From a checkpoint of a small image inpainting model.
Training: soap at rate 0.003, 3600 steps, batches of 64.
Rows from block 5, named by matrix and row number. Each number is 128 + 24 x the weight over its row's rms, rounded and kept within 0 to 255. All counts start at 0. Numbers have three digits each. After the name is the row's rms in percent of the matrix's.
# convs1: 3x3 conv (model.enc.2.1.convs.1.weight, 144x144x3x3), inputs 126-139, a 3x3 kernel for each
convs1.36 119:117207126163121154168128129146120069134128124148163117128126104127144127128144208130113123140090133131149130124150100154148130143121130122131120123125125137141129125145131135129128122149135172188135134129128121182149081125135140101167127141088125129128119127131123128128174129053214126113151206129126122132131122129127128128128104125128123044081128126140123129129127127116140122
convs1.37 097:152101126129107128128110145086150121099170145121110139117129141132120174136114138148127190124127137126116140102128091131134128123145125128134127126076149132046121080151128178131143110110127127091124068128139165078139113101136159119123107137085108102134128123129139129141085142136123130148113107163128122128128077122128118103134124167149127116128128128105141139127128120086111114
convs1.38 069:123124125128135141137154105205115134087128122164127137130135172099166129128123120125140139124132127127136127125068128119129116255171142122128193131129113125111125092163128196135142130133148072128161117110136147138105136109128110158144127206160129100122128120102123107132133135132200089100129127132128115128128128175184110131133136108138127125131172157115127127152122124126127117
convs1.39 098:125124127119130144186130108116122160018122135134089129124118131125127130084116128117120127178131108111105115125121122123119170138126100200119137112088102129101097124120131100131079127133085120116130216127094174118149120128148128125216145121105137129128133127140133125128121172127092134151126063147132126160070133128146128119126140142128117127175105197165116154130140127126072142
convs1.40 130:131128059100124160123146106129128120118142142109130130142128114126133128128126129127084124182149036062127130144122129125130186142136138135067136187153167129128183125128092126112112134124129128120057119126123130130127124129127159125036128041130129131122124129130124125119128129107129134121151131126127128130128129128139040136114128129145115131123127130128129126110128115146127134
convs1.41 098:129101116124142136128137118165127131145128118124127114160127138133146140143090125158128123150133130119024111128163130137128129117107139119118134112134127163115129131128094167128118126149128148130005115161132138128125107194145117152104133134121074130130134140117131132120147084133105132139135096138125148126128165116138122142134128121117119177119129128125128122175129124127138136
convs1.42 084:111131129117122129160148125139124129136137157122100154139139134108185128127117121128131151116128128127129127135255114095126126121125129127159132128120127127130123135135131127089129150132140140129142141128125136121125137153122127127128127171117121136094131124119128135119127146128127126114125122139129121110128132102128157140129168118137131203255117128129134124145134127128155132
convs1.43 103:140128119122155130143119133121127128132121129131151126126127125097134039121137154117130109130129110135133128131127139130152128128128129229128121130118153132133163125131138129116195127056127124255036129118136156136125143123143027133122128152151126120121108122142128128129013129128127026131155014139088127120175181118129122125129130163149161121140045152120127134119139127123128132
convs1.44 110:132129126125104110138132150131128129171120112123129125128106130158139113119128123149122126245130114129102122124116121128100126125123168126100109128216123118102140124161128187071122090095156101107115167117144129122071120179137145137135168145090128128119129133134121127163129113130133127144116118128124128128131136128127138127171177127106127123125121109146199125128128090144124140
convs1.45 083:108132136130124126136122147109135127155179146105144119128110111121162123173157140129128128129188113127129122142203126125133126122170125158055165171127144133122128097081105148140122129117124072172118134042116103106119129136132125116125126140123117126130179117129126128127120131128129128129118125137128139114128149128065101139142130129151114125153128128129113127128080127139108089
convs1.46 109:128150125129129058169136158102124124122161105123150130127134121139124128131127113084093121125166129151183058123117127117133097136132135134115128126136129088127108110161109091135127139123130075116255128106148130142146135141148123224130135128130058112131125129126130092132097122105140134129123104178102124139126127153137131126077132123154122128124131128153139132129131096120148126
convs1.47 084:131121194082130125159127132100091135164165107109132109127132129148128128097121109129076133145129130133128079127130128131132081129127136129128127128183156128128184135134095127128132053125159143087146117131126128102150108121179158129146144131131147106130113134065140125129149138139071129136177131132141128152126127184125123131098128130138133255126127124200148101151130110129139190
convs1.48 070:199213126128128121132161109128131097090154126134128122104134136130147135137123128121098131135147129136128106127133141126064154079123137116131109128127057033147128194145130111126135150126128224128149134181129138127131125122132063185129178115131123071132170130130116121121128129137143122155137123128144124131126127127153128120136144171131130168127131128082134128121131123127125109
convs1.49 108:181129119128122157134124129135124130128128117126130129128124129130128124132125125134130126152082127133127154125119122155125128146133135126134128121123128077126136120128125138128125135128126128127133131124128128128076128084131131128124125066129127128129130128130128127122129124123127119133133124128129126130119126128123025127124127125124126130136129128128086000128125123128128128
convs1.50 102:133117127171127173131100115128144134140127128129128124123129117127132129128114180149151130133131126119140128133174130128113133122010101125131131127114096129154114065124138128157135123128118101130106136148127128124126096121125113127119146123135127129051128125129130138129160134083128149196146127127127124115139129127127114153131126120128133128126203129128089153126127107126102168
convs1.51 107:086126148111130137136118134143116088138150124121174127129133093144128134128128129129115146125101095121125138151098101173135096114146128104083126120130129123100011189048170127121144104165100158095128139186081125111205156171156113109119128088134116130134123119136128119109131121135160182113119150124119159148132104125162129073110108141152114118117128160128120119143108127123128138
convs1.52 097:164139124111132134135129132196144118119132126127118108149138124160088150129135117112133119137125150125110135116145147127126131155141129129122128126111129113140117137129152195130132146137127165115178129162132126146093150114109160128127145128153130128123109125129120128126176129113143118161134146151116149126123136109069131190123127129123123129169133246135128129063128112106123119
convs1.53 076:067137091170132140125133118127122137170128128081143129128128127123129129122129127237075126127129128118145120028126125128091123136129129128159124144114197121127182129154128126129128130100128149125163127133123112129131128131136146139132134128128119131125112142128103128128136159129128127124129113136140110134140128174048150091090163127126128167128201124127123128107117128131132125
convs1.54 098:114044128123125034136133143066138134117141131133133133112123153128128132126138142133119084112171128126074100136127120125032105131130121126130040157098134126106128170125132182122127103134133053126120129037168116170114097119126127133139124147133126127132130127127127129125126128153153042169131125114127110125128127128130091162126129126144127117201124239129131120137051115128128130
convs1.55 099:134128124137126157121165118114131124130126226132112093119127127122121128119125121126101121124126125126148080113156141127112130124076143146120175149119124147086119124124107134128126088128183127114098124115129126137128129117131125130118122133120130131127150128142129128132123118133126124129128121173128126181024129130125126116141131134147127128152135099127121178125128128104122138
convs1.56 107:133125062119129077104129129119127128133119117071121139222126187128122126139125115121119125113128123121130139150110224071124126134132148126130147155129130160137126098180106128127158133165116136096147128076128091132158139145105128114155215129080126130126156129141126126127129127132132121130130091249136130175113107148124125141084125092127120136147117141126131107134131127139046154
convs1.57 109:167150135095083126129121151162098125171140122127126128096127138153136128155226141130114125200127126125130121133127131155144153124129123127116058130129151132081122175125092182108060121042131161127105128140189126158112147130138126128101136140120122122133128137130128127137147129131120129109170111128128123128130148122138143137133128153130124127116104127100124123130149144145138126
convs1.58 102:109116123127138141128128128128128120134132130128128125118132105128128128126099127121127124105118121124170128160125129073124137141139129128010147128128189127119208137123129126129139128148189144131137129123133134201127160135119132130114130144139127128111132130120148128118128089128129117133124131134128129125128127128127129150122128144110126129163148125127131129120130127130148152
convs1.59 105:128128133129128125093167128134122115127097073141117146139129128097132095172122070135115128120129128112126128110148127120128127168129123119152128134129123130128119133134138123164118127131144124128140155130131135174131130198144148131126110128249115125128131132122123123120161132196123130111134133123128135130127136133127132128127128064119128120113148128147124125120141120160136184
convs1.60 111:122128120135124120096127127115140137126135051120125189128124123122132132094043114124119120134149126172130099135116115125128128142147132148122092124139128137125114137127127159128147106140123123127154127130123122125122134131121135127123121156126147141098129120138119122120129089119124133130126137127130098120099131119116084118125094118114164097128130120127191137148160131077127127
convs1.61 076:133128129109129123135129143132144127135140126132128130176132136134151161156096138116104128145129128096126128127107125128128081128127121158129141160140082100128129142128121127103069095125153125114094110128122130118129081129127139130159129161137121127125139128128129128096125121146134140151107130175137155129136127127116127154102136147169128255089163129125127200134114129128189101
convs1.62 081:126163134116138123078124133141079130121146176116121114141120121067134132118119127145128113111131124114126121137150122131133134134175138144116125125120119132120112121151115188130111135115128147157124154128128166121121141118117145130093122156114112113100119133119126127112146083118125126128122125114132127126169121133081097133128116129117140127166132130150129120091171117133132154
convs1.63 108:125138127148100127185148139125152129124127131119081152110125122136151121118174154150125116169131146132097122111127129140132149132081127130129134132128128118128130114140127131098126143122179123151156139104106128132136128112120125129168209120145120132128120123128128091130149181118119109118128129108129133142126164109117128161134107130117121121144088106124134128128141121129110125
convs1.64 094:119129123142113150123129107141134063124150127127111121132120120150122125141132123149127111113126087125125124124100171163128129104119142126130129128103098162122134178136098112131109112117138119138141149129153114129083127160129131137119125093136149124130151132127131128126076134127141134160145112057140143129151112101129138118126135130129136119126122129230147166128158128137188174
convs1.65 092:127106118128127117136126129134163129128205147099137096130121100128125125125158126130141165128187128128135145133130129128231122130081128140126128143122133138125131128140093132128157165131131114128106130126116119135135110217140114132128128094125122124132117123124124125132096121127112152086121137189120127127125111127136135128117125123128122122120129115154161133132094156127128135
convs1.66 087:127106130174108203151124128127123123092158120126117132133117132125136127128125152019127129120143123131124115255120130128154132102128010128101180130129087116110129144129079126121126125127135056132127134120126142130097117123135163125128148162149128127127255126126124128131117128133144130132129152137128135128137137129128113128136132129127127121171122105130124133156139131101132112
convs1.67 118:129136130139124124131121128151107130165127085111157128127124128131126115117128123180103140109128118126133122129122083122130144122125140123120140132028128135128115157130113157127128157128145114129128128242108127123126101133128128128123109118131124128124120130128126128127168139127129204132128123130128134128103122146166124127125127173126130128148128143134128130129101126130128162
convs1.68 148:130066163132129129128141111133128000133124130131123130124116093133128120102125128128134136130130128100140118120144138115071124135131140140126134151134130126122132127143134122150085130125121195113125105120168206127131128127127134143165129135136122120127020167210163142129107127149000195142113115152128134128139121127102131101124151152132127129136128128144122137147107156129143127
convs1.69 079:133128111140125119131220135129135124129121143137195126128129128085129144138140116127144100074117122099170098129128128129117124110130113131105128128127125134119128129127128133136121128127096165152108158102123075144136116150123136134187127095125125129129131128128136116135115118163138124124110164035116131130160145122125122136131132128125112130131128111134127128129186127184111152
convs1.70 106:134032141127126126127133129114107104142126120155129118132147163122128119129111119123124129133116123129136141255125128132134127121121126129128075127141041128127127129129119169135055122131128086157123130130110132129081141130127128155115140132113129130128128124153129130139110121138144121131225117146139122123114136132230099121128101126122126062116127127134151128120092103123116159
convs1.71 125:096142140109138068132138150089128109107212139118126126130083140125128135131129082199128118132157133122132128148124135129127128125125066131077125178128131128177129096129149157088126149129126131134120170121128150127131126139128157133095131155161110128128118136108125119148132150130126130127119128127118127082135142141128069123131141117111123127164125129109134122128156128178135139
convs1.72 083:158126143131127032151255128138130129202128106123128129131125131128135137100123133129119082118129112129127119119160128224129231132127119128135121134131138129133128126158126123128134121130127134128125125117117139126127126128154158130125130131126127167129129121128124137137156116099124122115119157125130097169131113123120080124139125187135128127128132149127128115135127095127136125
convs1.73 117:141121121129128122147226106126105129137135128178146128112123127163129129116110130116134177172128123125147129139147091129127128127025129076123128135124127109128129128121134146098101151130130120106199123114096176129132177127139128128137115128132107128124131137127128128132132129129167127132129152124129123107157113128136135126131126098108128132128128120124133128090128126128090156
convs1.74 118:131119117143128187127130131128178054124129142137123129150127158163162174127160138127096090130150112129190123125142106131090128126089128133130123135195129122156129126134128128124129124126106130138134092125134128128180134125110125117126133122124130169133128127127129129128136128127171145255128154207131123056116128099138126126150140132128136128129161227118120127128128036127127127
convs1.75 090:152096149128137015133136133128127110132125093132126124125130118132128131138121133111161129143132131200114126131128141132124032121135128130199192126127122128130125111133128155118135128143110150085166123143125196131129117145137101255173148107146123128123128150127131128140128121120133123255141121130126120129119141161163093151123129223130167130146140129121126139128126109113242128
convs1.76 101:034121128123114142122125216085128130154110127138159140115147127125125135133131133110149102188127112167126131132129129147172127162138120055130153158133055066100125111138129125110117127156131127115136153126131132123143120135151122228114126087160148123119147118127124130124122129158161121136135121112137151172127133145138077131135136129130137121128122139133157126160098125120119131
convs1.77 131:114122128086121168130155154129156126123123123143129116127102138128129097118126161137119219114134110120121132135126132140129072124095125121093128038129120131114183109129126120114175126139142116072115135134027148145108147120126129133153130127114169128126128134129127142128206114165129122100188129131132138120130126133173114131037131102124127117119149113090161128137148161127114124
convs1.78 094:124126151126126042128146156127129128143121106133117105130128133111087130165129123125128129143186141131105113114137121130129126129088132128129130122089126134124165122155119105129115121195070090147110032118032136143110104138125150126135133123126121124119122134202123166128103128143158120124151133113081131092133121101153138130132138123131117106116154108121166147126136125141133152
convs1.79 137:121126212163097139075131129159144077118235079133091240126137151147126127129128130123121141133082105127121148128131127129139114127255126131126211134101114123093124111111110209129132129126130205170117133143129132107128149134128095114126121129101145142090121127121129124159186128122131129091134123157125119139142175107129123112115083129169126147123128126026130175121059135127122191
convs1.80 094:124148129129132118126099129126128126093126134129131145111128112174130126115124128124131132123134126128085090132130123131130131131110120128122127125146129134123127129141136127150132142126158131130136117188121132142133119152132144118175111130134119128127125122138142128102127144126132189134128109129128105154102171128121115111129143118135124125132141128114139131138129160143121151
convs1.81 079:127128122097158128128126127128156123108120116120134125124134152127129127128185125144122137128128131124088130127134129127148135190136125128123101091138114130119130134124139136121130138113167128191145055127117070133076092122127098124128090165128121124157124141125118133128128154122133133158130128121129116132118127132138125128119139128121123132134126136133135129133126128183103119
convs1.82 066:112150103105111142087137105127132128122125117168138140116138131137113121125124126143129149040129127110130136120129123133124126123118128108129112127121120127126133166117124129135129127086125134130136084099153147105125176102163099134136167122151137129131136131128124129118127139125127135111049162000127138111100128152127225121128125130130128117120131128121134141133123126119117145
convs1.83 090:127121132128127134107138129137130128172132130138157125125130117122113124127132133134129109171138134129127127128133094131105128128128099132132131129130119128141121128143128116119140136133141124166127125124126139129131127128150138111118016128111127124128126126127133118130139139130113121132132128135128121110125000127092131153128143128131134131184125238134116122176158128131148131
convs1.84 132:125127127127133153178103128111128101120162144061034121135255155051131119135129122075158131129145165148163134132095112126124128086136184160133126130115123124126109124134131152116118120121110128127096129114132129096124123033119126152149128149160107129138122136128140129130128129137133133141099111125084074119052139165128132132132161140112127125128122141144128139124134101126115135
convs1.85 113:133161122172123126093121137124124130112140130168130126126125212126129126106126124200144132148128116133121098137141077168123132129123105127137092129127131128155124124140096103129121128126104122159125115119123115156146136143132128098080132124169087205108073143130152128127127184094123128130128130128149085083125134105123130129133159001128134073128157127125117135130160185124131113
convs1.86 101:120074128145164135073126130154105126128134121136127129138142125098142090120125158106125179162119206168128129136130125126117107121161116124138128125106124090128126129000161107139135134128146111124126126134157124120117145124139128130158159128095135128130162111115125128123118155123126129077129200128149129134131134127128128099133116128136128124172121130107148154152148140068127093
convs1.87 097:146127140129118129119123128172122122146054121132127074133146127134117137087062129100098125143129127120145140133127120128128129121128124147127150111129140127125135136131145102140135114129140106131127125165131064108129127112114143129130123166200098124108125127134135112118129125127074198129135124124129140125103119135097130135120129107132154127122148148138128096136128121129164138
convs1.88 116:124040157143130150130128127101125089152216130104146129130127141115127125126091177108135153117119104124123128128087131126138136136146000128126118097143132123130130147133114133127165119170131124124228129148125084158142143132124121130146138098137105138124126128148122130120108140160128175133079136109076138130118111109132115128127118123127148128121238127137105091125139131126128152
convs1.89 118:124127120131132131119130153126131114147142126118111131131098129076141125129166108072122080124133127122091129126112149125160121163134128123095131131134129128101125127164119074122127138101228159072165117124114076111121112122148154138158133128153129127132127136136133111126122131104182125130175128129127152122128182110137124135126121128150128136128128098129146107140137118133182128
convs1.90 084:130122128137151140117146139126118127130125128149128128140124143116125123124088085129133131125132111127104118148109128126135112112122128138139129136127127188129132136126119131126126131130099128163128128154127134118108128149137171141130128128129103123114145123124133139121167120130131129103138100140132128128127129061126127127100149136140174125136130255137092124126126114132053155
convs1.91 136:168150175095135076137121224176115128133126133139144132124129171124135130129127177125179175120145138128127143129118132140159144120136142118102126146133148098128125126162139123137128095110073192121147127127108115144138128174113119088135096129162131125125147132132187121131181116177129123129130102134126089128119123136171127141129153117154094132132122130125158125124131103130132128
convs1.92 115:117125109127107163125130128109128129131134126146125082132132163125139128164102129169123124121128127134123129132128130139134131091129152120115135128136094163138129122122127088132110096136108151088066137170000111131115164148121109109136127169123122116123115130130209114128126128128117135144121126173145130128129128132118137128119129041133188140084093121119132137127173132089131130
convs1.93 086:125116134127089126127128125125128129134125136127134128124100129115127130130127131150128150129101141122130130150128128065133128131135125184132127091119119144130135133120125168131101076130150153049130119176090123140156108144255119151130140124107128126172129135120201123130128127127174094142135254143127130126137126139121134105128129130128152155128120118141143122135150132116130124
convs1.94 112:095129150142132132133121128128118130122127103129137129143118107128110131159115130129128117124068125150126127135130165126124127144123132128129122126125124127126126074128125125128121126129133117095130086161131100122059126139128078132156105128108127127196131128127149190124128128120128128127104127128128165121129123128123155118128129132129131126124129123126128127128058127132126150
convs1.95 083:199128126123129134131128128126128123115118123133127130116141152128129120118136112163132131125090126151137111125147115127130130127128125129141128000131127132109117138194128127147189145125116177159128106116092156120127141138126117142107130127164133128122151118127131126138127125129031070128125133092128225130129122116128114129124128186119139117135117132130236119135127105129130124
convs1.96 077:083129128128149130133125139111125128131128126139128123127128121127129129126124125180112131128126128131109138125071255128128127127122125129122132190133133156185108193141132135128109129091129062128128129151138170068130158134123126130118129138111129119128134150132128128138130137136128121134128127120130130127132079127128144128129140183127156146134128137125201136127128117127084131
convs1.97 116:125128150108105118135151142196115129121127126126139117111128137125112129122115123102128128117154136111172132148111126100141163130128124139129126130108142172116140133127127127127137121119139120129131130130122129113159129196124139092115130117171127126130136120121124121127136114207121119129148098080113113105136109134128165115170128131131127102126134150133126144130093132148187127
convs1.98 121:124125131106149133106129157135154118071153158138143078128137126126115136096137098184108115131144101159135107123124000134140125134134159143128117128126132111106114119117131128131101191085156152178169030138129133103200117135121126096167181164122129132130129122150135127124078179114126185140129139133127154122105128171182126188127118086129122154129123131127128129122123127155120129
convs1.99 101:130191131132139137132119121099128129128122126122129128191160138128149179133126153133102121115129140133125128126115128092173127121126128135126128117132112101127135097114145130127166128134129123115156142112136236128128172131110104130138131173113095071127132123125121152129129127132209122126127132128129127128155145122129118127117130133132131129132157157046130121146138126143139139
convs1.100 080:129127124147129126110148121142166127074157158129119110130120120121119127119128122125140116128123123129140172128126128130098128255127119159134137120109128133130130090128129127124128129130128128110120187130129157038145144139126128123127122127132157136164126128129128129127162166103147127116123129121132143127125128114127121131128091093127128127124128171129103126128161118128130134
convs1.101 071:134134124127101121127127138137150135140146136124120121125130136107152109128132128123131135108131131123136096156131122128129098129147127066130129131128126134148127158127129184126091128132161175121126122147128129082147133127147131125153126113135128131129128136130125124128128128139132127124129091131128123132124126126146129132128131125128126124125102126241120156127128119124128133
convs1.102 091:128134142128067129116122135128126117123145126142109130128144124119136131131128149113105128129141121102128129129218107126111127137128128127115138110148128137136166124035131064128053178127137126039173055136125110127128131142100128126119126128118065130127130121111128134128108149128126127136126092134135153128108128131061045127149180212128147067128043252118122125063172129110120164
convs1.103 094:135122129123141128133140127156124181128127104147126127081248124123135118137162128128130128131104156095125128135121157127128123133120129127117156136130124128128129136124123139114086126130127124113128075123128143128116126150144140119130122128184129069145128128130128128208000095160114122131077140127132093126149158129135123127122064127148231128143126124121132123130189128123135108
convs1.104 107:128126128117105091127104153178140123157142132055135119146185118120097135109129124112118111140141138145147129137124128128172124125196128126179120096108131128156045129135171109110115107079126173167095052094112130159127121138209105092128119151127126123126131125121144148118127149090141120188127156092069143131142139149124128131116132168136129128088178127142139135141125128131130135
convs1.105 118:154127136120131118158137111123115131159127181125138172128110131141031141130112125110133165097129125141121156124136132114130189061192196128133120156125127099133127133140067126137104154148148127146124126129188255089166141128144131145127108104119119123121128131120128133124128150128126132186128129148136125131127129129136128126134127130122133118123121206128207129128133160133131099
convs1.106 081:131115129172090129192134183115141140129123136129129102146130157128123129090129139145130124154134093149112128046128125164133127132071134120128126126127134134122129131166110160139038129129130128125151149137106110106147092141197128109124119165123119119127117126119122120122128140130127128143116127153168129126140132127128135094125128111148121083124129126141126114127119130138105134
convs1.107 113:128129153130130127130126135129128140131108133243123124151109132133126124125129115161123144172120122136129130129185128160063133123122103160128129106161119126134130126118135115126132005117101036142185188129105115126141141103127071136144132127136129127128111136129132109124109135240166127129118123124131121109124128131098124165131124136119126099132152140123121139125132135136153128
convs1.108 078:105127124129255156122128142127120128131171133095160142152120115049126127130128129131128127127132129123120128124140201128114128148139115106128128128106112128129129127134152122100134179053141128117127079143133145169122107106192128128127127118144127124128117120131118127121106129097137135130123138124128127076125079149133128135133083125128132126121144130167139124119128128130128128
convs1.109 087:129128130128074128125131134095146128129062119126129117179128142100150128129176127115138146123135123124132127061160127128129142129128137136064126131127128128128184133153107130110128124149127125101133123128121166000179128122224159125091109120121129124127131126129131112127129076144134128132199123121128128129136095147126140127091149138134147128128129130114129122133130128128126129
convs1.110 068:136114126109126128115130130131158131119154128127138118123119130125098133122140128118106124128099123167114142112134126124109191123114122133099119144108143129103132129136120132151121129124133156143131118136191090123114143122190111120115133091222130124126119124131122129129128128053160161119128150119127119127136119085129128126125126134129138142126091130146171127116124138127196117
convs1.111 072:134129138129118124129160213127118129124113123131138131119112132157095053127133129159085114116128112025129108134128126123135126123127123084128129127157226124136118130120115137125147116131096131113192128206128130159122135136116115131122131135145129054131128136127121121149132195176136117157137127128175129137253127130124156187128131187120126129131133131131125126133140118126218130
convs1.112 119:143128127128129119129116129111124129129169159126138129133120129115128127117128144149131130161151125144132154131128100123134123184165134127157127127113126116125097127082126131134130168105126136117129139126136114111103140126140135115127105095120148121108130126128144131121108132163106129133133146129166110118128129128066124111127127123128140146131129130099125133122095119129102121
convs1.113 087:129132128046142130123124127131125116153123128114145126129128125146126128128065125154126133118041118128127128105131127129116131128117129130039128128126129128129128136114106111122125128143127149121126111145127119089139128132137118107132123083122129135128132128129141125129162123146134091128135130123126140128144128144109130123081119106132121127136128127128127141067132130123125121
convs1.114 080:109121122148131131128131124124146125067128125137126122142169127238117143070131152130175126172128128155127129128155122126083129127130128126132134033137131094136133126128122131128110124123124131213126105114148128124135160122244124111128222142116128131127132120129129124118131154118129141134133123101127119136125129139127140115151131152128255140165108110137110125155128179124126105
convs1.115 071:149128126144122160138142123129126133103125132127170164130126136132243112126097130129131146118169130123130116127099148131128074136121130129198129128129129132073139100156137134131130128118126127115128115127112118104108156127130130101131125126123123127126127127128128128128127127177075131166141112123142127141128112097131127122126133141136127130128125128098128118136153126128126149
convs1.116 104:178018075157088088128133126137131133129036105128122129124108028143128128128107162130150124131113135125133100127176112124141119117133121121141141124065129124129126096182125129199122132107138138120139128126153122136124129124131127120104145141196127147127128128130133129103124109142107146128125128127136129137167125135128078134077166130122117044128057202146128168143128127144111131
convs1.117 099:141152134137117089133139168128127110190166099118131119120117130157160134156130129112255126128109113113139099127073137131138128121128136126104128124120125117182115128127113094129136116142146165083144126106129133113131120154126132201128129127130129135143127127127127139129120128098168122147112141134128107127129110128128134121144102127120128128204120129125128146128129132134128128
convs1.118 107:131122123128128132120134128128116133113083199217130130131157125029125138129152129106129130121128187140126123128129126200115168127115128217128140122193138117128146138135128123148110129129126124122124125106190125131128128128131136136110122137132112090131125127131115128127115056170133129183128134123128127127127118133137112109130057128144132129158154136131209117105160144107128130
convs1.119 119:162110130120139150125130132125212120073143128133120156120153061117078133062154122129154128110129132155106110127115134123138134126173161118135124148131130133110119125201142137158131140159125125099149131135093122111131132123117148172123129119120129128128125129119128116106125126129098189173156117160134124135127146104125123113109129125132098127119107123106136128131117136086126129
convs1.120 081:069128132188128122128095140128127128135201084126152128127130171129128124134084120122153112135128120135134130140124129110128167160107108128014128119125125131128000125098128133145132129128124130052145139078128133000120127129127127153118119130107125124127128156124128121129128226128131131129120126129130134128126123121123123083132136135124128132130125125177127126129129150125134125
convs1.121 099:082136128198121128079120141130116132184157112133039130141124127071152140139129159120147129127110128123137128125120120111183124128152127130130124128133120129138137136108138125118129098171102126133126200221128066100137114123137128111129147128124126135101128124128114127087162099121131136047129134137103121104126122255135084129160137117126126128191128113127129131121128136122106125
convs1.122 127:110127138147130156115129238131126147190129124122129130133113125098127128147115128071128133166132139129204138122135126133126128158118137111133144128111114121127125129131128154084130129150074127128194130138151143128108140131128122158131122154130134148127129113106128121133127129163112111133100121121129124129131131127126140180121148119128126117126121112114127113126139140149131116
convs1.123 092:130136129162129158128216128150069148126133058084126109130150127096132076129122131124090124133137129125129128124128115123076153156128000081147133129119127129255128129134124124129138128128115127124142118070146115255127128110138128128119103145094175140136142246126123134126193134244132125169122114123128127123126160127131122129177121127128123126128145127148069126128131121126131146
convs1.124 111:144126116104161128105160127130130178132128124214076122143136087120129148127093137119079123103125127126131174129134121116102127129108134124130097120127155133128090121088126117114148112140117129130132139135062128128255123117104130151139149124134122104136131127122076160128098098122130146118129155113125124123123132128136128108154119138140139129130154127109132127171126135120130127
convs1.125 102:120149133138118132149129126127126078121135127150106122129130128125144122129097128181128100135129132121123120181138127094146127109120130128128128139131127128131132131116086129131134125111168027147123111127127126130130125126133127125128128110153120123128109125127124131130128129126133111142130121108171140165128011128121118127131128136143121226146137129128128128100126190222180126
convs1.126 078:117120128128125124165131129127255127128128125128128127144134131025128120120128094128128129127128124176137131119116128180128126128128130117184131126116147192140122128128132125130128124126154196125255133060126141205136128150126113160128130131113168140127127137129124137132180131152128097144161098134134127146126125119191120134124102155123122129138137129130125130123123141135129131
convs1.127 067:139124123128105157130115132100121133105127128130112130160130128124068129081177124058176130119119131143132131134128126159145128128134128180122124132120155141151154128126135144111127134080129137133105114130129128123116131130129127138123121131156128128127125117090128111129131101126120128117124130130157132128073106126124119149143106129132131136138108125135136131131130063116128145
convs1.128 114:125131127122145128123122140129148117129188102109151127140136135130111100111128131138118127118112122135126123196129125157134129127130123128130112168117126128103124142143130120157228123146126148195116124160124056128126147152136139099075087140121127130130067133133127128129133107142129145129124129128091119154124114134120125133128135100132129133128130128112095144127133150121132121
convs1.129 114:116078128119130117126146114122130128129074134203142104129136060120134137158127109161118167151031128131105099127154113121147132158133181123128075120142124128130138144119140155082127130066121176084121128147139128155118115134130126138099129128167127086125127129115108090128063127121154128125128132103140130125124182129129128140117130111126128138130119107159135136128128128162117129
convs1.130 121:183090065125131078126111172126132128115118128129106127111134153115122150129151125149141132124126122086141124131137155130111133128125119128126132128119130137120185127105135133062128143078080128103170161126226157153079128126122131138129112121181134117111142128118100209134115136200126048199137143085137203127111140144227095131128130187123128128120119111180128129081131126127134138
convs1.131 111:133060124095100106129129136167093132125111171116110154112129127127090132127123097168122123141137154127135139123136185163131216126103164129129134128110131128124129128059123173136136095135104073201113127111255194092159128113127172133129229129125131094133125143130121129119126129114140079142174201127075137129106126107127154131134128129098141128166255131129127130130134138119063167
convs1.132 098:132153132134185148128128133128130161112158124121128168140137122111201077122053128133118129135110128143130126071136136129120124133162112128128171127146065128135145129102144146097094137128083126125129189116128119143132153089164078162133101131127090131127137129126072129132113138133125123113139193124131113128104133120163128104128075128128153130146131114135139127128124109134121137
convs1.133 115:178046180135134094130128109168128111136132149125150128121117106133128139103143128136130137142123125137129145128141053251128128126159121125127096186105128140128163135128130129081106171120148126134107178149117129128140132129130098127065136120148115134128128138135129145123136126118132136124166074130120135114160148115123128074031215125130129108132136119134141085126124133128129133
convs1.134 090:131128121128128123128124133062126112127132120118139125140130090128125129128140170143125136122124105126134114255066149137125128125185131129128209120117136127118171131114117131137129088141137132211133133146125131127165143148143130106131130127140126149125131115138134133126132107135148119128064140152124128106131127128131140130128087129170235128136165146128255088130127120121149145
convs1.135 118:139207128132127078116255134152157156139132128125133129122126148132132127105131134129132172155128108118128125118128128132132113193123121110127128128126135132129040115096130129133165143129162128184135127082153205143154142124128121161166134128121128122130128128128128128130127120127166124123130125158124128030127127140136133141158128124128129069129127128134146161127128128128143137
convs1.136 086:132130156117156129167222100134112136095128122126131128150078131128160128127175169128136115127106128150120126129149114110127106129126000098126129129122122134126128141147123159123133129129177126130134084134203134126074176133134132255130097119131132114128135129129131132130132132123091132124139131136128126126126129123129137117139130129126132124119128144124138127120141157128134204
convs1.137 116:123114102127147160105168163135151127081086130110109130126062139110151106127109134136129118128139108147124105146128105114124149151179132100181151135116154134130133120130127144126134126124130147105173127143149123100070127135117123175145128128124128137128125131122134131094127139134118091168172207134158121129124131129156255123145126109154131128128121129130144137178135115167128123
convs1.138 078:132148129126113099126134117128225133134140095135145126133124133156141122120044129117118137150126108129129165120125108136148149157132130139110127124132136128127129120126123129116150111127137125127070139122147133128098129108142126129097131149126125130121111102113129127101090103073041153127141075138133123128128131116128128101128123206136090125126154136129128132124145139147137126
convs1.139 098:126128124078128116125129129129128129128125121133129140128129127105165128124131149117125131139099127255119126129111132135128093127255131129130138126133122128128105128129126144145133087139127130128128135041107130149127126124123098133128149129047127132152125127130118127128123089170131128099121209097125125129122132108128128076133127152132133128129129131128125128127126129124125127
convs1.140 089:142125158128129127146122132128135125097137131143134130128163136126128130127101122126128126160132126132130137139166104130138127128128117136130143085130130128129124149128218128039112103192128180125104127144128204123126128001148088159125128128099127126130129132122130134131127126128129206128137101130129127117084131127134130065123129130129129123125145090128152129161127128132117133
convs1.141 067:127119127126123130100000147128133106124123125126149128131196127133126127124109128126127145127126106093168143135122129117128113146173141128108205060129126122132124135122129129140129123122168142158129141121137156128128126122138128115142132139127109127126128120129129152128128117139102127124121128135128131135128138156188125145127143127123125178128128120134155116120137059137128134
convs1.142 094:129131152123126128134123132174127139159157092112137128129098123134128126127138126113102129130154124130126130128124138130137075127184128170132126160122105131128110128131134163129114106127123086065127128131180206128081167111121128146125118150099017125120130122142122127131131129126125132125089151133122131116128118126128117129109127130132153142124163131123111127098165100129128129